A small image flow-matching model, trained from scratch.
Model: norm rmsnorm, layers 8.
Rows from expert 0 of block 5, named by matrix and row number. Rows with one number belong to one neuron. Each number is 200 + 20 x the weight over its row's rms, rounded and kept within 0 to 999. All counts start at 0. After the name is the row's rms in percent of the matrix's.
# gate: expert gate (model.blocks.5.mlp.gate, 4x384x384), inputs 154-230
# up: expert up (model.blocks.5.mlp.up, 4x384x384), inputs 154-230
# down: expert down (model.blocks.5.mlp.down, 4x384x384, transposed), outputs 154-230
gate.119,080,237,193,206,232,212,178,199,196,202,205,210,214,178,191,202,213,191,203,195,203,173,187,206,226,254,221,193,209,226,199,207,248,239,196,182,174,213,213,202,221,197,236,201,216,180,212,218,208,168,192,204,214,183,198,206,208,182,206,194,192,236,222,201,193,200,208,190,189,190,216,203,168,184,195,212,174,202
gate.120,132,206,181,223,213,198,207,202,169,189,198,217,221,202,233,193,219,216,236,175,168,201,198,187,218,212,192,203,197,197,90,193,222,203,179,223,212,212,208,214,184,141,211,180,182,181,129,164,209,207,254,177,203,198,186,206,178,191,223,203,233,231,205,178,198,227,216,226,206,200,178,242,238,217,168,212,196,186
gate.121,078,164,195,185,190,186,217,195,181,186,222,191,179,208,210,255,181,209,211,208,185,183,220,222,191,193,192,181,221,202,160,196,205,189,168,187,227,209,182,219,202,212,173,223,176,182,206,189,202,186,222,197,223,222,231,217,210,209,188,207,189,188,146,199,163,169,214,176,209,214,201,180,203,209,233,239,246,204
gate.122,080,178,209,202,201,180,205,208,154,192,202,211,202,217,186,186,224,199,231,177,199,182,195,195,166,211,185,171,216,177,188,177,170,193,212,182,167,172,226,210,211,193,165,180,200,215,242,204,215,207,199,178,207,183,156,179,199,179,209,208,204,198,212,199,190,188,170,206,194,213,205,230,226,223,220,225,198,211
gate.123,085,199,179,212,182,193,198,210,211,205,222,188,193,199,235,201,184,171,191,208,202,171,225,220,199,198,228,180,176,199,181,199,212,133,190,195,206,239,205,198,190,186,195,201,208,163,172,185,213,219,228,171,215,199,207,205,198,177,160,177,220,198,178,221,205,181,205,229,203,223,187,205,202,215,174,162,209,179
gate.124,092,211,199,205,208,215,229,222,194,147,169,178,206,190,174,182,187,231,223,213,184,181,173,179,180,171,205,189,226,199,200,202,218,201,177,179,198,204,179,186,184,202,205,204,207,198,195,191,157,217,187,221,175,211,195,181,197,224,218,207,189,183,239,220,194,207,162,245,207,215,216,184,167,201,208,161,202,200
gate.125,091,195,187,177,193,193,188,207,213,180,214,179,198,198,205,183,186,210,217,195,183,200,185,185,205,189,173,201,210,166,168,173,219,203,196,213,213,199,199,216,234,216,198,169,243,163,170,212,177,185,180,231,193,209,216,187,208,197,190,200,204,161,201,199,195,168,201,230,212,207,181,172,208,168,174,219,233,188
gate.126,107,182,182,204,239,192,208,171,180,218,201,170,185,194,221,186,159,202,214,259,205,223,234,197,193,170,200,220,243,207,180,211,197,202,220,208,233,176,220,211,209,202,168,174,207,249,183,201,202,213,223,182,174,183,232,227,217,210,159,222,216,192,206,217,218,189,185,194,166,184,232,183,188,212,178,215,219,193
gate.127,115,235,234,171,204,229,262,206,232,181,216,211,223,204,163,218,193,205,210,226,184,204,184,233,200,181,160,215,182,163,185,209,198,194,171,198,175,216,159,202,207,166,205,200,220,200,237,181,163,187,206,238,202,189,216,212,182,188,220,185,195,174,181,227,201,235,197,185,189,197,221,203,163,230,168,219,197,201
gate.128,103,197,186,231,195,187,225,178,194,206,203,228,195,196,179,187,191,186,165,152,221,194,204,237,206,153,176,164,185,202,170,158,232,209,163,188,192,191,195,220,205,210,231,218,149,191,217,211,198,220,173,238,169,183,195,180,176,170,203,191,211,230,217,218,220,239,178,201,211,182,178,184,196,221,182,173,198,187
gate.129,086,168,215,169,165,198,237,187,202,207,183,185,201,194,210,210,194,202,209,175,218,199,216,208,213,191,185,194,189,205,158,173,181,193,190,205,220,209,202,205,221,209,240,189,226,183,211,221,207,184,184,209,192,179,217,213,214,180,239,233,155,208,207,207,174,204,221,198,198,197,211,236,187,158,189,225,216,217
gate.130,085,191,205,184,205,174,188,173,220,195,222,215,183,179,230,212,203,235,216,177,171,181,233,218,162,202,228,194,191,217,205,172,171,198,184,248,176,190,215,229,216,194,197,184,173,170,229,224,245,212,184,184,222,173,193,230,202,210,194,187,189,200,208,224,239,206,239,210,210,200,208,221,202,214,204,218,207,167
gate.131,092,217,187,216,201,193,229,172,218,203,178,196,188,217,218,208,210,208,210,182,194,185,205,195,204,204,175,167,205,183,210,191,203,221,185,170,212,209,200,178,184,216,192,205,204,238,207,213,168,196,191,191,176,216,172,235,176,218,179,174,185,207,216,194,208,208,181,205,194,227,196,166,178,213,205,219,192,224
gate.132,092,154,171,192,216,194,214,210,206,214,201,195,240,227,232,165,220,229,199,158,174,187,226,187,212,221,215,180,202,164,223,211,197,198,245,193,199,185,206,249,180,204,221,207,214,199,214,206,197,198,177,216,206,184,200,184,189,197,219,174,206,201,221,185,170,226,210,221,216,136,174,217,173,181,209,210,187,203
gate.133,081,191,212,203,181,220,235,249,202,219,173,193,218,175,226,157,179,218,227,199,198,233,198,232,211,198,221,203,196,215,179,180,231,259,190,235,193,185,221,224,205,231,207,211,142,206,190,193,206,192,253,226,223,184,210,195,205,204,163,212,184,244,204,216,224,186,193,194,171,187,207,192,209,196,206,196,195,203
gate.134,093,189,220,196,198,209,208,205,214,200,214,199,237,223,237,193,177,190,223,191,193,213,218,196,238,250,216,186,209,211,197,195,211,186,227,227,184,180,196,183,212,166,184,188,191,195,163,190,181,207,190,193,206,203,219,191,173,199,153,204,194,230,217,188,204,222,195,184,171,236,192,193,198,215,238,221,205,196
gate.135,100,180,201,200,201,190,184,185,187,172,201,164,182,193,189,210,221,221,179,124,207,158,226,188,226,215,155,181,206,228,194,206,219,197,197,212,194,185,191,214,205,143,214,186,180,188,210,210,208,184,198,213,230,214,240,156,199,203,241,213,182,196,231,222,181,181,217,191,224,191,204,200,175,228,216,219,188,229
gate.136,081,180,197,199,241,241,178,207,250,200,209,215,168,213,198,189,181,179,152,211,210,185,205,184,214,198,171,230,230,193,183,207,189,225,187,211,182,202,230,181,206,177,193,181,174,209,181,153,215,184,226,226,226,190,206,222,178,183,184,177,201,210,191,184,236,198,212,211,207,195,221,197,200,195,202,203,196,178
gate.137,108,183,215,197,184,179,215,201,177,230,230,236,200,236,158,201,168,217,181,211,220,210,169,178,254,214,217,187,206,181,206,227,225,215,181,207,209,188,192,186,215,215,203,248,182,207,170,203,210,183,186,207,200,197,220,192,188,216,182,193,207,216,192,181,213,182,182,254,178,227,196,205,196,210,218,156,191,216
gate.138,115,198,167,190,183,218,195,209,203,203,210,199,184,200,202,215,214,200,203,217,186,228,179,191,240,201,218,148,188,197,249,201,177,207,217,194,217,187,204,214,174,218,180,213,172,223,214,204,206,207,185,181,190,180,186,226,206,222,225,172,212,204,204,184,197,202,173,200,165,174,186,215,172,197,184,216,200,223
gate.139,097,213,168,191,207,205,218,232,206,195,214,177,176,212,221,175,227,193,203,218,201,200,247,197,191,182,192,230,207,174,212,202,181,197,184,197,171,186,193,224,188,179,190,186,205,185,158,163,185,201,186,195,162,214,211,172,180,241,187,224,236,196,217,195,156,215,229,191,187,210,199,203,218,199,205,192,199,207
gate.140,095,195,209,205,229,191,202,192,175,224,216,178,208,242,198,167,163,226,167,178,219,186,196,191,192,207,232,208,224,204,194,230,219,215,190,184,185,227,204,184,189,167,207,211,230,201,202,226,182,212,216,190,182,211,172,193,233,217,234,196,205,179,228,171,218,185,202,222,203,189,214,180,193,220,176,204,209,194
gate.141,106,204,184,220,222,186,171,197,213,219,205,177,210,239,227,202,184,177,193,193,203,198,218,186,202,194,215,213,191,183,196,184,159,177,181,227,206,208,252,185,184,181,199,217,164,215,158,178,201,212,182,199,187,192,220,210,201,210,156,157,204,224,206,175,188,175,200,211,172,222,207,229,207,199,206,192,190,224
gate.142,093,198,192,219,186,172,202,181,210,175,182,184,190,180,214,201,205,164,195,191,195,167,202,199,181,204,224,241,180,179,211,224,180,170,201,209,188,191,207,214,196,220,232,218,198,225,199,181,206,197,205,223,164,187,206,215,221,199,178,150,189,190,187,215,233,180,186,209,188,167,174,188,241,231,184,200,173,222
gate.143,089,216,185,228,191,197,221,175,193,210,166,185,204,194,199,191,188,204,197,197,185,169,227,236,192,220,205,158,218,216,221,179,179,203,183,199,174,214,189,240,165,227,228,236,178,224,241,212,190,173,184,208,219,186,185,180,187,213,211,181,185,225,228,217,205,186,181,199,197,189,171,207,185,182,171,179,181,231
gate.144,095,138,207,195,228,235,222,190,183,196,182,196,257,213,202,206,187,169,182,147,207,215,198,203,232,224,197,131,217,214,186,193,210,217,155,183,220,202,197,183,215,231,225,219,228,219,172,191,218,204,239,199,196,177,181,211,202,210,234,191,205,237,207,217,208,190,194,238,199,174,186,173,226,193,208,220,208,174
gate.145,089,213,221,221,200,224,229,184,186,237,186,232,210,213,171,159,194,190,197,185,224,211,216,217,182,170,203,220,195,224,199,197,182,175,187,188,198,194,189,222,197,231,207,230,231,202,217,225,225,190,200,214,234,164,183,204,185,174,204,206,178,212,205,204,220,224,206,183,184,222,234,179,193,179,194,206,214,155
gate.146,116,204,190,224,215,202,221,201,212,234,161,213,227,193,245,170,180,208,172,188,203,207,215,197,224,181,181,166,193,234,211,160,183,204,182,173,219,189,201,175,187,185,212,212,122,207,189,182,197,219,213,186,200,174,188,198,191,205,220,180,214,216,151,177,197,158,217,218,236,198,208,213,211,219,188,202,216,201
gate.147,090,211,228,181,231,176,187,227,190,223,200,197,205,208,207,181,174,219,207,205,221,198,199,206,207,159,210,167,253,206,226,200,211,208,212,189,218,191,176,187,177,167,226,216,192,211,238,165,208,226,152,189,198,201,224,151,182,186,255,157,196,214,189,169,208,181,212,210,220,209,181,180,182,164,201,221,173,197
up.119,084,200,220,204,238,207,188,167,214,174,207,218,192,238,181,185,186,180,213,209,227,183,191,173,187,202,219,233,203,204,197,203,178,160,184,228,179,195,204,196,212,216,185,204,189,171,213,251,221,197,205,204,173,192,207,245,207,203,192,200,189,245,223,188,201,211,187,206,180,239,224,161,210,212,230,173,176,197
up.120,116,198,216,232,176,214,218,198,195,191,178,183,197,193,172,183,194,239,172,186,229,163,192,219,182,236,197,166,212,179,285,205,187,182,198,232,186,212,177,214,200,261,168,169,232,186,207,209,192,194,203,219,214,199,197,207,216,209,171,217,235,167,151,218,222,208,183,198,247,194,197,203,183,173,222,196,206,212
up.121,081,184,159,237,158,225,259,197,205,198,182,182,207,200,214,206,205,177,176,217,229,213,184,195,199,190,224,201,182,188,179,182,192,199,194,201,242,180,196,185,241,200,212,191,226,209,199,223,178,214,193,200,210,211,194,207,192,238,201,212,218,200,226,206,173,180,205,197,197,179,176,218,204,239,221,238,209,206
up.122,081,208,206,202,183,212,200,181,215,213,215,199,189,206,191,186,213,241,174,185,180,162,193,195,206,206,211,192,223,190,203,201,195,209,186,209,169,227,189,204,203,234,191,216,212,200,221,185,177,194,196,211,216,187,187,217,164,209,181,197,206,230,229,196,147,182,181,181,206,195,227,220,190,207,186,181,184,178
up.123,095,216,190,165,196,176,228,219,200,184,214,196,223,199,205,239,190,198,209,153,187,192,211,188,215,203,174,224,223,222,185,194,231,193,221,219,213,193,183,225,205,188,225,184,196,215,158,220,192,194,215,194,191,189,208,206,215,167,199,158,189,233,198,210,180,180,190,168,170,194,183,199,183,171,202,198,204,250
up.124,077,197,215,224,238,184,223,199,224,154,188,225,227,195,207,187,220,223,257,214,192,188,213,177,196,191,208,196,229,199,201,194,219,195,182,210,211,158,264,238,197,244,219,220,203,194,217,196,195,180,204,212,197,216,209,179,149,215,195,224,222,192,185,232,205,182,230,183,184,199,206,220,162,209,227,194,191,209
up.125,094,211,173,211,216,205,217,198,217,202,179,203,235,216,201,211,171,244,206,207,211,195,169,156,222,178,199,181,167,184,135,199,221,234,177,181,247,209,229,181,167,182,216,208,187,199,180,188,197,182,186,225,206,212,189,196,167,211,187,248,183,175,243,196,203,216,196,214,211,187,182,192,194,197,196,204,220,196
up.126,099,225,197,193,193,223,173,194,197,197,207,203,191,178,180,195,235,204,250,198,194,220,163,187,211,197,225,187,200,217,198,206,219,186,220,168,216,205,202,186,179,268,191,168,216,218,240,199,205,171,189,209,198,249,223,178,208,210,175,189,185,198,190,204,238,185,205,237,227,197,173,233,165,195,186,197,220,233
up.127,120,169,211,194,214,200,201,216,172,201,182,210,222,229,197,191,145,215,175,223,180,177,206,187,185,191,199,227,211,198,211,184,173,178,199,226,189,228,205,221,208,196,162,192,211,196,233,173,206,199,215,214,199,220,174,213,205,173,148,207,197,208,243,187,210,217,174,192,201,209,185,241,198,190,197,189,208,210
up.128,079,240,175,197,192,192,210,168,220,187,202,201,225,201,182,194,169,196,182,162,197,205,169,192,185,160,198,188,188,199,172,179,203,181,200,172,166,194,206,214,190,173,206,203,201,204,194,187,176,224,189,172,205,162,214,218,224,215,233,215,194,196,192,222,230,215,173,195,202,182,181,210,203,218,184,170,201,176
up.129,092,234,177,221,179,148,239,185,185,182,184,200,203,215,250,208,185,211,217,213,216,199,197,197,203,179,220,211,213,177,218,194,183,191,199,192,245,170,210,201,182,204,207,199,223,222,207,234,183,205,203,190,188,193,207,194,215,170,221,213,223,165,223,218,179,197,243,214,172,236,208,210,160,198,183,196,172,221
up.130,088,212,182,222,186,192,232,171,193,210,178,162,196,183,160,181,219,217,176,165,200,211,220,224,169,167,187,199,251,225,205,194,207,193,198,164,245,187,188,232,206,222,216,210,188,176,147,194,198,219,194,189,214,155,227,225,205,218,218,229,205,188,186,208,190,175,198,223,208,209,204,197,222,208,180,189,231,221
up.131,085,143,197,179,190,183,209,186,217,162,180,180,209,199,213,202,198,201,205,211,155,199,193,224,215,191,238,205,173,179,185,179,202,180,204,236,215,206,198,186,216,201,225,229,184,222,188,204,185,198,209,211,156,241,198,176,193,231,218,209,207,217,195,172,225,220,204,169,180,224,212,224,220,183,204,200,203,207
up.132,110,179,211,233,209,194,206,201,219,199,188,196,171,176,179,158,241,179,207,206,207,182,192,215,216,189,203,166,198,208,239,206,189,221,168,207,205,207,165,212,187,203,165,210,227,197,196,214,207,207,202,229,204,192,169,227,228,175,204,204,190,189,206,220,198,227,185,238,250,177,194,183,219,203,153,176,176,194
up.133,096,198,193,192,224,250,184,195,209,206,186,221,210,188,152,175,233,200,184,209,194,209,180,211,213,192,183,221,208,222,174,191,185,180,221,217,210,195,169,170,174,211,211,194,185,197,201,192,196,187,168,168,190,194,199,184,194,227,214,183,199,252,214,184,204,185,219,201,209,222,223,192,221,193,171,231,206,184
up.134,137,155,197,201,202,195,211,207,186,197,190,193,203,215,172,190,213,167,234,232,233,169,168,199,194,193,209,168,161,215,219,199,202,202,171,191,188,193,188,217,156,184,202,208,171,210,173,210,208,176,213,192,220,193,180,212,228,209,184,203,170,212,216,205,217,213,212,196,185,199,192,199,181,209,201,203,220,204
up.135,093,206,194,193,211,198,203,186,198,192,184,170,204,183,178,189,154,173,231,249,192,200,225,203,176,226,224,198,187,205,145,228,205,217,190,174,211,204,216,154,195,227,222,182,213,170,212,185,199,195,224,196,220,200,218,187,213,220,205,185,214,233,154,191,209,216,183,205,218,214,196,181,190,188,216,194,226,182
up.136,084,229,169,236,185,161,197,188,211,229,219,234,207,214,204,203,192,228,207,195,203,173,220,231,183,204,205,176,237,230,192,170,264,184,178,188,204,207,222,176,176,180,187,199,207,192,185,201,202,188,200,210,182,212,223,213,195,170,202,190,188,193,194,205,181,223,218,220,194,204,210,184,208,222,205,203,186,189
up.137,089,201,208,209,228,227,202,211,181,210,194,221,204,207,221,227,246,158,171,206,190,175,216,207,215,241,233,172,187,179,194,212,195,208,198,155,187,214,215,213,178,214,182,191,184,208,215,198,212,204,231,214,221,194,199,204,200,183,189,169,177,232,224,159,212,222,213,170,186,219,204,213,189,195,183,158,220,183
up.138,114,245,205,206,185,191,200,220,183,211,173,213,223,226,176,214,240,225,208,171,198,224,181,209,186,198,192,268,193,205,223,217,233,201,201,180,211,213,221,196,206,198,198,212,225,217,195,212,190,199,203,208,188,195,190,217,165,223,217,182,229,224,227,198,204,184,206,196,240,194,222,233,185,197,214,223,197,185
up.139,107,207,196,189,195,195,187,207,209,194,195,177,189,213,176,194,236,210,193,210,195,212,181,186,196,236,171,220,208,210,191,201,219,181,224,196,200,203,206,186,216,205,160,173,207,205,182,199,188,198,194,211,206,184,185,181,204,185,198,145,206,184,209,218,183,163,241,192,181,212,218,193,184,181,190,201,207,194
up.140,084,215,201,183,188,191,172,182,197,183,204,229,185,192,191,217,201,174,196,199,201,190,198,233,209,233,205,181,197,178,177,182,218,200,189,138,216,189,208,190,205,201,176,177,179,206,194,197,234,240,190,170,162,218,223,184,203,224,174,219,206,144,183,259,199,205,226,157,206,202,165,203,218,203,199,225,186,201
up.141,107,181,202,212,186,193,179,184,188,172,158,209,210,209,180,165,200,203,198,221,199,219,184,232,186,211,153,171,208,203,209,235,199,220,220,180,214,195,164,192,179,178,197,176,184,184,236,192,216,217,231,204,206,206,182,202,207,214,226,201,203,199,212,221,191,219,208,192,220,190,181,168,221,216,178,206,187,174
up.142,089,160,204,192,201,201,199,185,232,178,203,244,184,214,176,170,184,213,170,152,217,182,212,216,219,196,197,174,253,202,192,205,183,185,225,202,186,187,193,211,190,189,217,190,208,195,203,188,221,216,202,185,201,173,210,182,190,207,218,202,209,183,178,189,173,207,180,186,229,214,194,229,220,182,197,184,198,177
up.143,081,206,238,211,225,227,179,203,177,211,202,198,168,197,204,208,199,204,177,185,223,171,208,213,217,203,254,181,183,177,205,189,201,211,206,222,192,202,220,224,186,176,216,233,178,193,203,145,239,195,192,223,245,157,207,215,193,212,212,205,216,177,202,170,186,218,195,233,205,181,174,194,201,184,230,221,176,189
up.144,088,195,220,207,222,217,258,191,207,183,206,191,176,201,247,222,221,242,183,178,175,190,202,184,205,216,191,220,161,189,215,206,199,205,222,197,178,210,198,179,216,202,216,174,169,207,206,214,177,243,213,195,211,216,185,212,226,156,202,218,194,170,155,179,226,193,182,162,183,190,227,182,206,213,212,221,224,223
up.145,085,192,182,196,177,184,207,191,211,186,207,218,196,197,204,200,217,197,227,220,188,217,197,193,189,209,236,207,211,214,208,215,193,201,212,206,189,210,208,214,220,194,195,204,198,190,197,187,201,210,175,183,179,228,227,211,190,177,225,223,192,251,206,227,194,209,160,204,176,193,166,174,212,174,203,212,195,183
up.146,104,226,189,204,203,189,192,193,203,240,179,220,192,161,173,216,233,188,234,204,172,201,170,221,224,202,207,148,194,223,170,218,214,154,190,224,209,199,165,196,217,216,185,201,182,177,234,180,209,195,216,199,195,184,194,204,201,205,185,174,191,212,226,199,214,197,194,190,213,198,178,203,209,193,209,201,185,201
up.147,081,216,196,192,235,176,203,195,177,229,220,221,223,191,213,188,168,187,202,213,155,207,197,145,205,216,172,173,209,189,191,195,214,204,192,169,223,190,201,182,214,209,183,206,183,167,241,215,236,208,218,218,191,190,197,219,184,185,224,191,232,151,213,184,160,214,213,206,185,150,194,234,182,206,200,192,163,220
down.119,080,191,203,178,213,189,208,235,200,212,190,164,210,202,194,198,143,232,180,252,196,218,216,203,202,185,207,197,220,191,201,196,177,204,174,210,182,230,189,218,205,237,194,211,218,229,233,186,206,220,185,210,182,214,215,189,218,218,193,187,186,195,138,199,198,209,188,167,210,179,192,183,175,158,206,192,213,174
down.120,129,143,187,204,196,194,214,190,199,194,216,228,192,162,166,209,202,171,196,182,218,185,176,199,224,212,198,238,208,208,165,183,200,246,189,211,192,180,214,187,214,174,231,216,204,206,141,194,189,223,230,195,208,205,197,173,211,199,215,163,185,203,183,207,214,227,274,209,169,216,217,204,217,208,190,212,214,164
down.121,075,172,166,229,223,177,207,228,172,202,166,206,187,183,205,219,176,198,189,210,211,199,170,196,198,189,172,210,184,201,199,185,190,239,220,212,208,202,212,207,257,227,178,212,176,190,242,205,201,198,212,208,179,231,195,187,221,229,183,188,213,155,198,206,174,178,188,187,219,224,192,207,205,224,193,188,194,216
down.122,080,186,215,177,218,210,215,213,197,176,206,231,194,202,194,191,217,181,198,204,194,188,203,195,219,217,207,180,188,171,148,210,208,210,189,208,227,217,194,210,172,197,150,241,225,184,230,159,199,191,189,188,195,197,181,209,183,181,152,192,154,207,203,189,190,181,247,204,216,206,181,202,210,218,217,187,202,180
down.123,082,218,199,178,198,195,207,204,193,182,216,189,210,216,185,191,187,205,199,205,202,197,229,167,165,225,228,140,218,186,219,179,188,209,189,188,165,210,196,216,199,218,215,212,180,205,184,211,194,215,226,184,171,196,210,185,220,193,228,219,200,213,245,169,191,197,220,224,177,201,197,182,194,201,206,186,194,241
down.124,067,183,207,187,195,204,194,187,213,169,172,196,198,209,208,201,220,217,227,209,204,190,211,158,172,227,211,203,209,190,213,213,243,179,220,219,201,202,170,207,198,227,228,203,180,167,198,181,187,205,180,207,202,199,210,196,201,242,179,199,193,207,226,210,199,146,215,217,196,230,191,187,224,215,191,206,153,182
down.125,084,184,189,188,187,174,156,209,192,181,192,211,161,203,178,192,165,195,207,193,197,170,137,186,207,220,198,218,220,207,211,207,197,208,193,222,202,197,192,193,206,171,192,163,212,196,255,208,188,201,184,196,155,208,224,163,218,175,197,151,209,180,214,178,194,155,197,172,199,198,194,218,185,174,198,194,221,144
down.126,105,190,204,187,194,193,188,208,159,197,213,190,200,188,220,197,210,158,184,133,201,223,199,191,205,213,211,243,196,186,146,208,171,187,211,233,209,187,211,221,178,202,203,185,237,210,210,207,199,201,201,211,171,179,186,220,210,189,172,202,198,240,192,193,192,164,216,212,195,184,212,226,185,227,202,182,193,194
down.127,116,174,201,226,210,187,215,208,203,203,195,177,191,243,174,199,190,192,233,237,192,158,171,183,153,185,199,170,202,197,202,191,200,219,192,203,206,219,188,216,219,171,178,205,165,212,219,210,197,189,177,224,202,228,172,229,202,186,221,211,177,207,188,190,206,216,125,200,186,202,195,193,191,196,194,210,217,200
down.128,081,214,197,191,212,196,203,181,186,202,216,199,205,160,166,196,208,199,166,157,191,188,140,201,252,212,186,186,206,207,163,180,209,203,177,213,224,212,200,194,205,193,183,199,236,211,192,204,211,215,195,200,223,187,236,187,199,198,182,142,222,197,204,202,210,130,210,204,192,198,192,192,195,191,199,190,194,207
down.129,081,243,197,198,201,213,238,184,198,196,242,213,204,170,231,215,141,199,207,193,187,190,206,171,204,214,191,253,182,222,112,175,192,193,231,179,205,210,211,210,197,197,200,160,204,198,188,208,224,211,220,192,205,207,201,219,178,186,193,177,188,186,182,217,203,157,210,189,222,194,201,180,198,200,198,156,213,184
down.130,084,202,194,226,183,220,213,211,197,202,194,212,211,203,168,232,173,191,218,222,205,191,201,192,153,215,189,192,216,179,215,219,193,209,152,196,238,228,195,236,210,192,212,207,249,194,197,185,209,222,212,202,207,192,219,198,196,177,207,165,151,147,178,192,228,163,194,206,233,215,206,214,170,208,199,198,220,173
down.131,081,207,181,213,187,191,189,212,209,184,183,179,193,189,232,177,197,195,170,136,213,186,211,176,160,206,162,200,208,200,234,203,196,191,241,181,201,188,207,194,205,204,194,219,227,192,150,185,207,185,224,170,186,212,209,237,189,221,194,161,239,201,183,210,197,215,199,218,216,185,185,187,189,197,206,205,189,187
down.132,092,191,196,206,192,203,229,184,180,192,218,180,196,161,216,198,210,215,247,194,199,193,239,195,144,216,183,233,189,187,224,196,218,237,222,177,191,213,186,154,200,215,219,174,214,201,144,216,196,197,143,201,208,211,221,196,195,211,227,171,229,212,211,175,199,214,224,176,235,222,202,187,211,208,212,192,191,209
down.133,093,200,211,211,191,205,177,192,185,180,221,202,193,149,181,211,213,185,167,208,205,215,190,215,207,232,229,202,190,181,198,208,174,155,200,205,204,191,222,210,197,166,223,214,203,232,247,197,186,183,206,214,219,210,205,201,175,179,186,189,158,244,189,190,197,247,228,175,175,179,198,192,214,183,221,204,212,206
down.134,127,140,206,205,202,201,210,202,213,196,184,195,212,207,154,205,193,233,193,243,195,187,156,217,199,207,203,144,208,209,166,196,212,220,252,191,203,206,207,198,198,192,202,180,242,204,155,222,198,197,179,198,183,203,213,212,200,185,234,248,204,193,209,185,208,209,227,216,182,186,189,196,197,201,193,194,214,196
down.135,107,213,197,198,197,202,194,209,177,208,203,183,211,202,180,192,150,224,191,234,195,194,220,192,187,206,220,177,220,215,270,223,195,189,115,201,217,199,212,162,184,164,230,212,187,196,205,194,193,212,185,181,197,213,188,194,188,174,201,211,194,209,215,213,213,188,173,207,198,227,198,196,207,191,191,186,192,198
down.136,081,169,200,228,190,224,188,200,177,197,204,182,212,221,178,192,188,208,205,169,202,204,180,191,188,202,185,231,212,154,240,207,197,177,172,184,208,202,206,191,191,189,157,219,191,193,208,202,220,200,202,192,206,182,207,196,259,214,201,180,183,217,179,221,204,162,188,177,218,221,182,155,212,201,188,195,209,166
down.137,092,208,201,190,188,192,184,196,182,187,218,182,197,191,190,196,184,241,189,255,183,195,230,227,161,159,191,221,209,202,233,190,188,215,204,187,191,184,187,204,173,231,185,218,193,202,210,194,181,203,225,197,248,197,175,209,195,226,204,159,204,179,194,198,196,119,182,211,174,187,201,200,198,205,213,215,208,203
down.138,123,185,208,207,220,193,202,190,217,194,199,162,203,160,230,201,188,178,185,177,200,214,170,192,203,178,182,165,223,188,235,217,209,239,211,202,199,191,196,205,185,218,205,159,178,197,166,209,200,191,208,208,195,200,192,187,208,217,209,162,155,201,190,183,200,225,233,194,196,187,195,206,187,211,205,215,201,218
down.139,116,193,223,220,213,195,189,204,187,194,196,176,191,208,160,197,235,220,204,223,193,199,195,205,180,212,180,183,210,214,228,239,192,231,235,212,204,198,198,202,229,230,204,193,186,196,160,180,217,225,225,199,168,192,192,187,212,230,234,239,243,169,202,237,186,275,218,205,206,182,194,218,186,192,178,190,251,197
down.140,076,190,202,220,211,170,204,208,187,217,207,199,209,197,200,175,179,193,178,184,196,197,224,203,196,177,188,187,225,224,240,196,195,186,200,254,161,182,186,185,219,204,188,172,180,169,170,213,239,218,217,196,180,217,227,212,210,228,180,166,196,202,215,187,221,196,179,214,202,207,206,208,185,198,192,197,185,187
down.141,125,182,221,206,215,180,206,182,200,209,212,196,197,206,210,188,256,204,192,204,188,229,180,188,187,192,192,218,208,199,152,189,191,226,197,200,184,213,192,222,204,186,208,186,199,204,201,204,203,180,174,226,199,193,195,205,193,215,229,189,248,187,196,222,196,123,217,194,202,221,226,196,192,196,191,193,200,218
down.142,097,208,209,198,208,200,196,196,209,205,212,181,173,209,194,204,199,202,226,160,209,203,194,214,210,180,183,181,185,193,193,208,202,185,206,186,201,179,204,204,228,171,195,155,192,181,217,197,177,192,188,194,213,205,188,205,197,196,175,262,234,207,219,218,197,182,164,230,199,190,208,212,204,208,195,188,181,190
down.143,076,171,235,187,200,206,183,188,197,209,167,197,201,203,177,195,178,218,212,226,188,198,172,206,193,182,197,189,192,199,205,203,196,212,232,219,199,211,204,164,210,185,212,195,175,203,201,185,196,200,195,189,237,187,221,183,205,202,184,169,233,182,155,217,197,174,205,199,253,219,200,191,201,217,192,183,191,197
down.144,090,199,194,191,201,205,202,187,212,195,211,196,181,179,200,194,215,257,190,216,190,214,185,179,212,207,194,215,176,216,208,183,201,171,208,203,198,193,199,169,205,218,187,177,190,195,237,177,209,193,202,200,203,223,222,193,184,184,215,235,228,197,113,195,188,265,208,223,222,187,199,221,203,217,204,192,177,196
down.145,082,231,192,174,198,194,160,202,187,191,182,213,213,199,212,181,219,191,193,165,201,206,182,177,204,205,191,216,194,191,187,204,211,216,173,170,211,202,176,173,208,200,158,200,200,176,182,200,188,204,209,186,236,209,202,220,204,203,206,217,182,244,243,185,208,251,165,177,202,182,212,178,203,185,193,195,221,202
down.146,095,192,193,207,204,187,198,194,205,223,203,214,205,211,176,203,254,260,212,239,203,196,163,205,221,224,180,199,200,227,220,187,175,242,208,237,195,196,208,222,206,173,161,157,220,197,223,213,200,219,191,196,203,189,192,216,207,207,186,233,243,170,189,194,198,181,210,201,199,189,199,219,201,191,189,194,215,216
down.147,085,232,187,185,182,203,212,200,187,181,184,175,201,227,195,201,198,157,159,189,201,220,172,190,199,186,203,215,218,193,212,215,211,186,201,173,165,197,171,227,180,199,221,211,187,216,240,189,225,207,201,213,154,202,198,206,184,209,163,181,191,194,214,174,200,167,188,171,210,216,195,198,212,189,199,202,199,203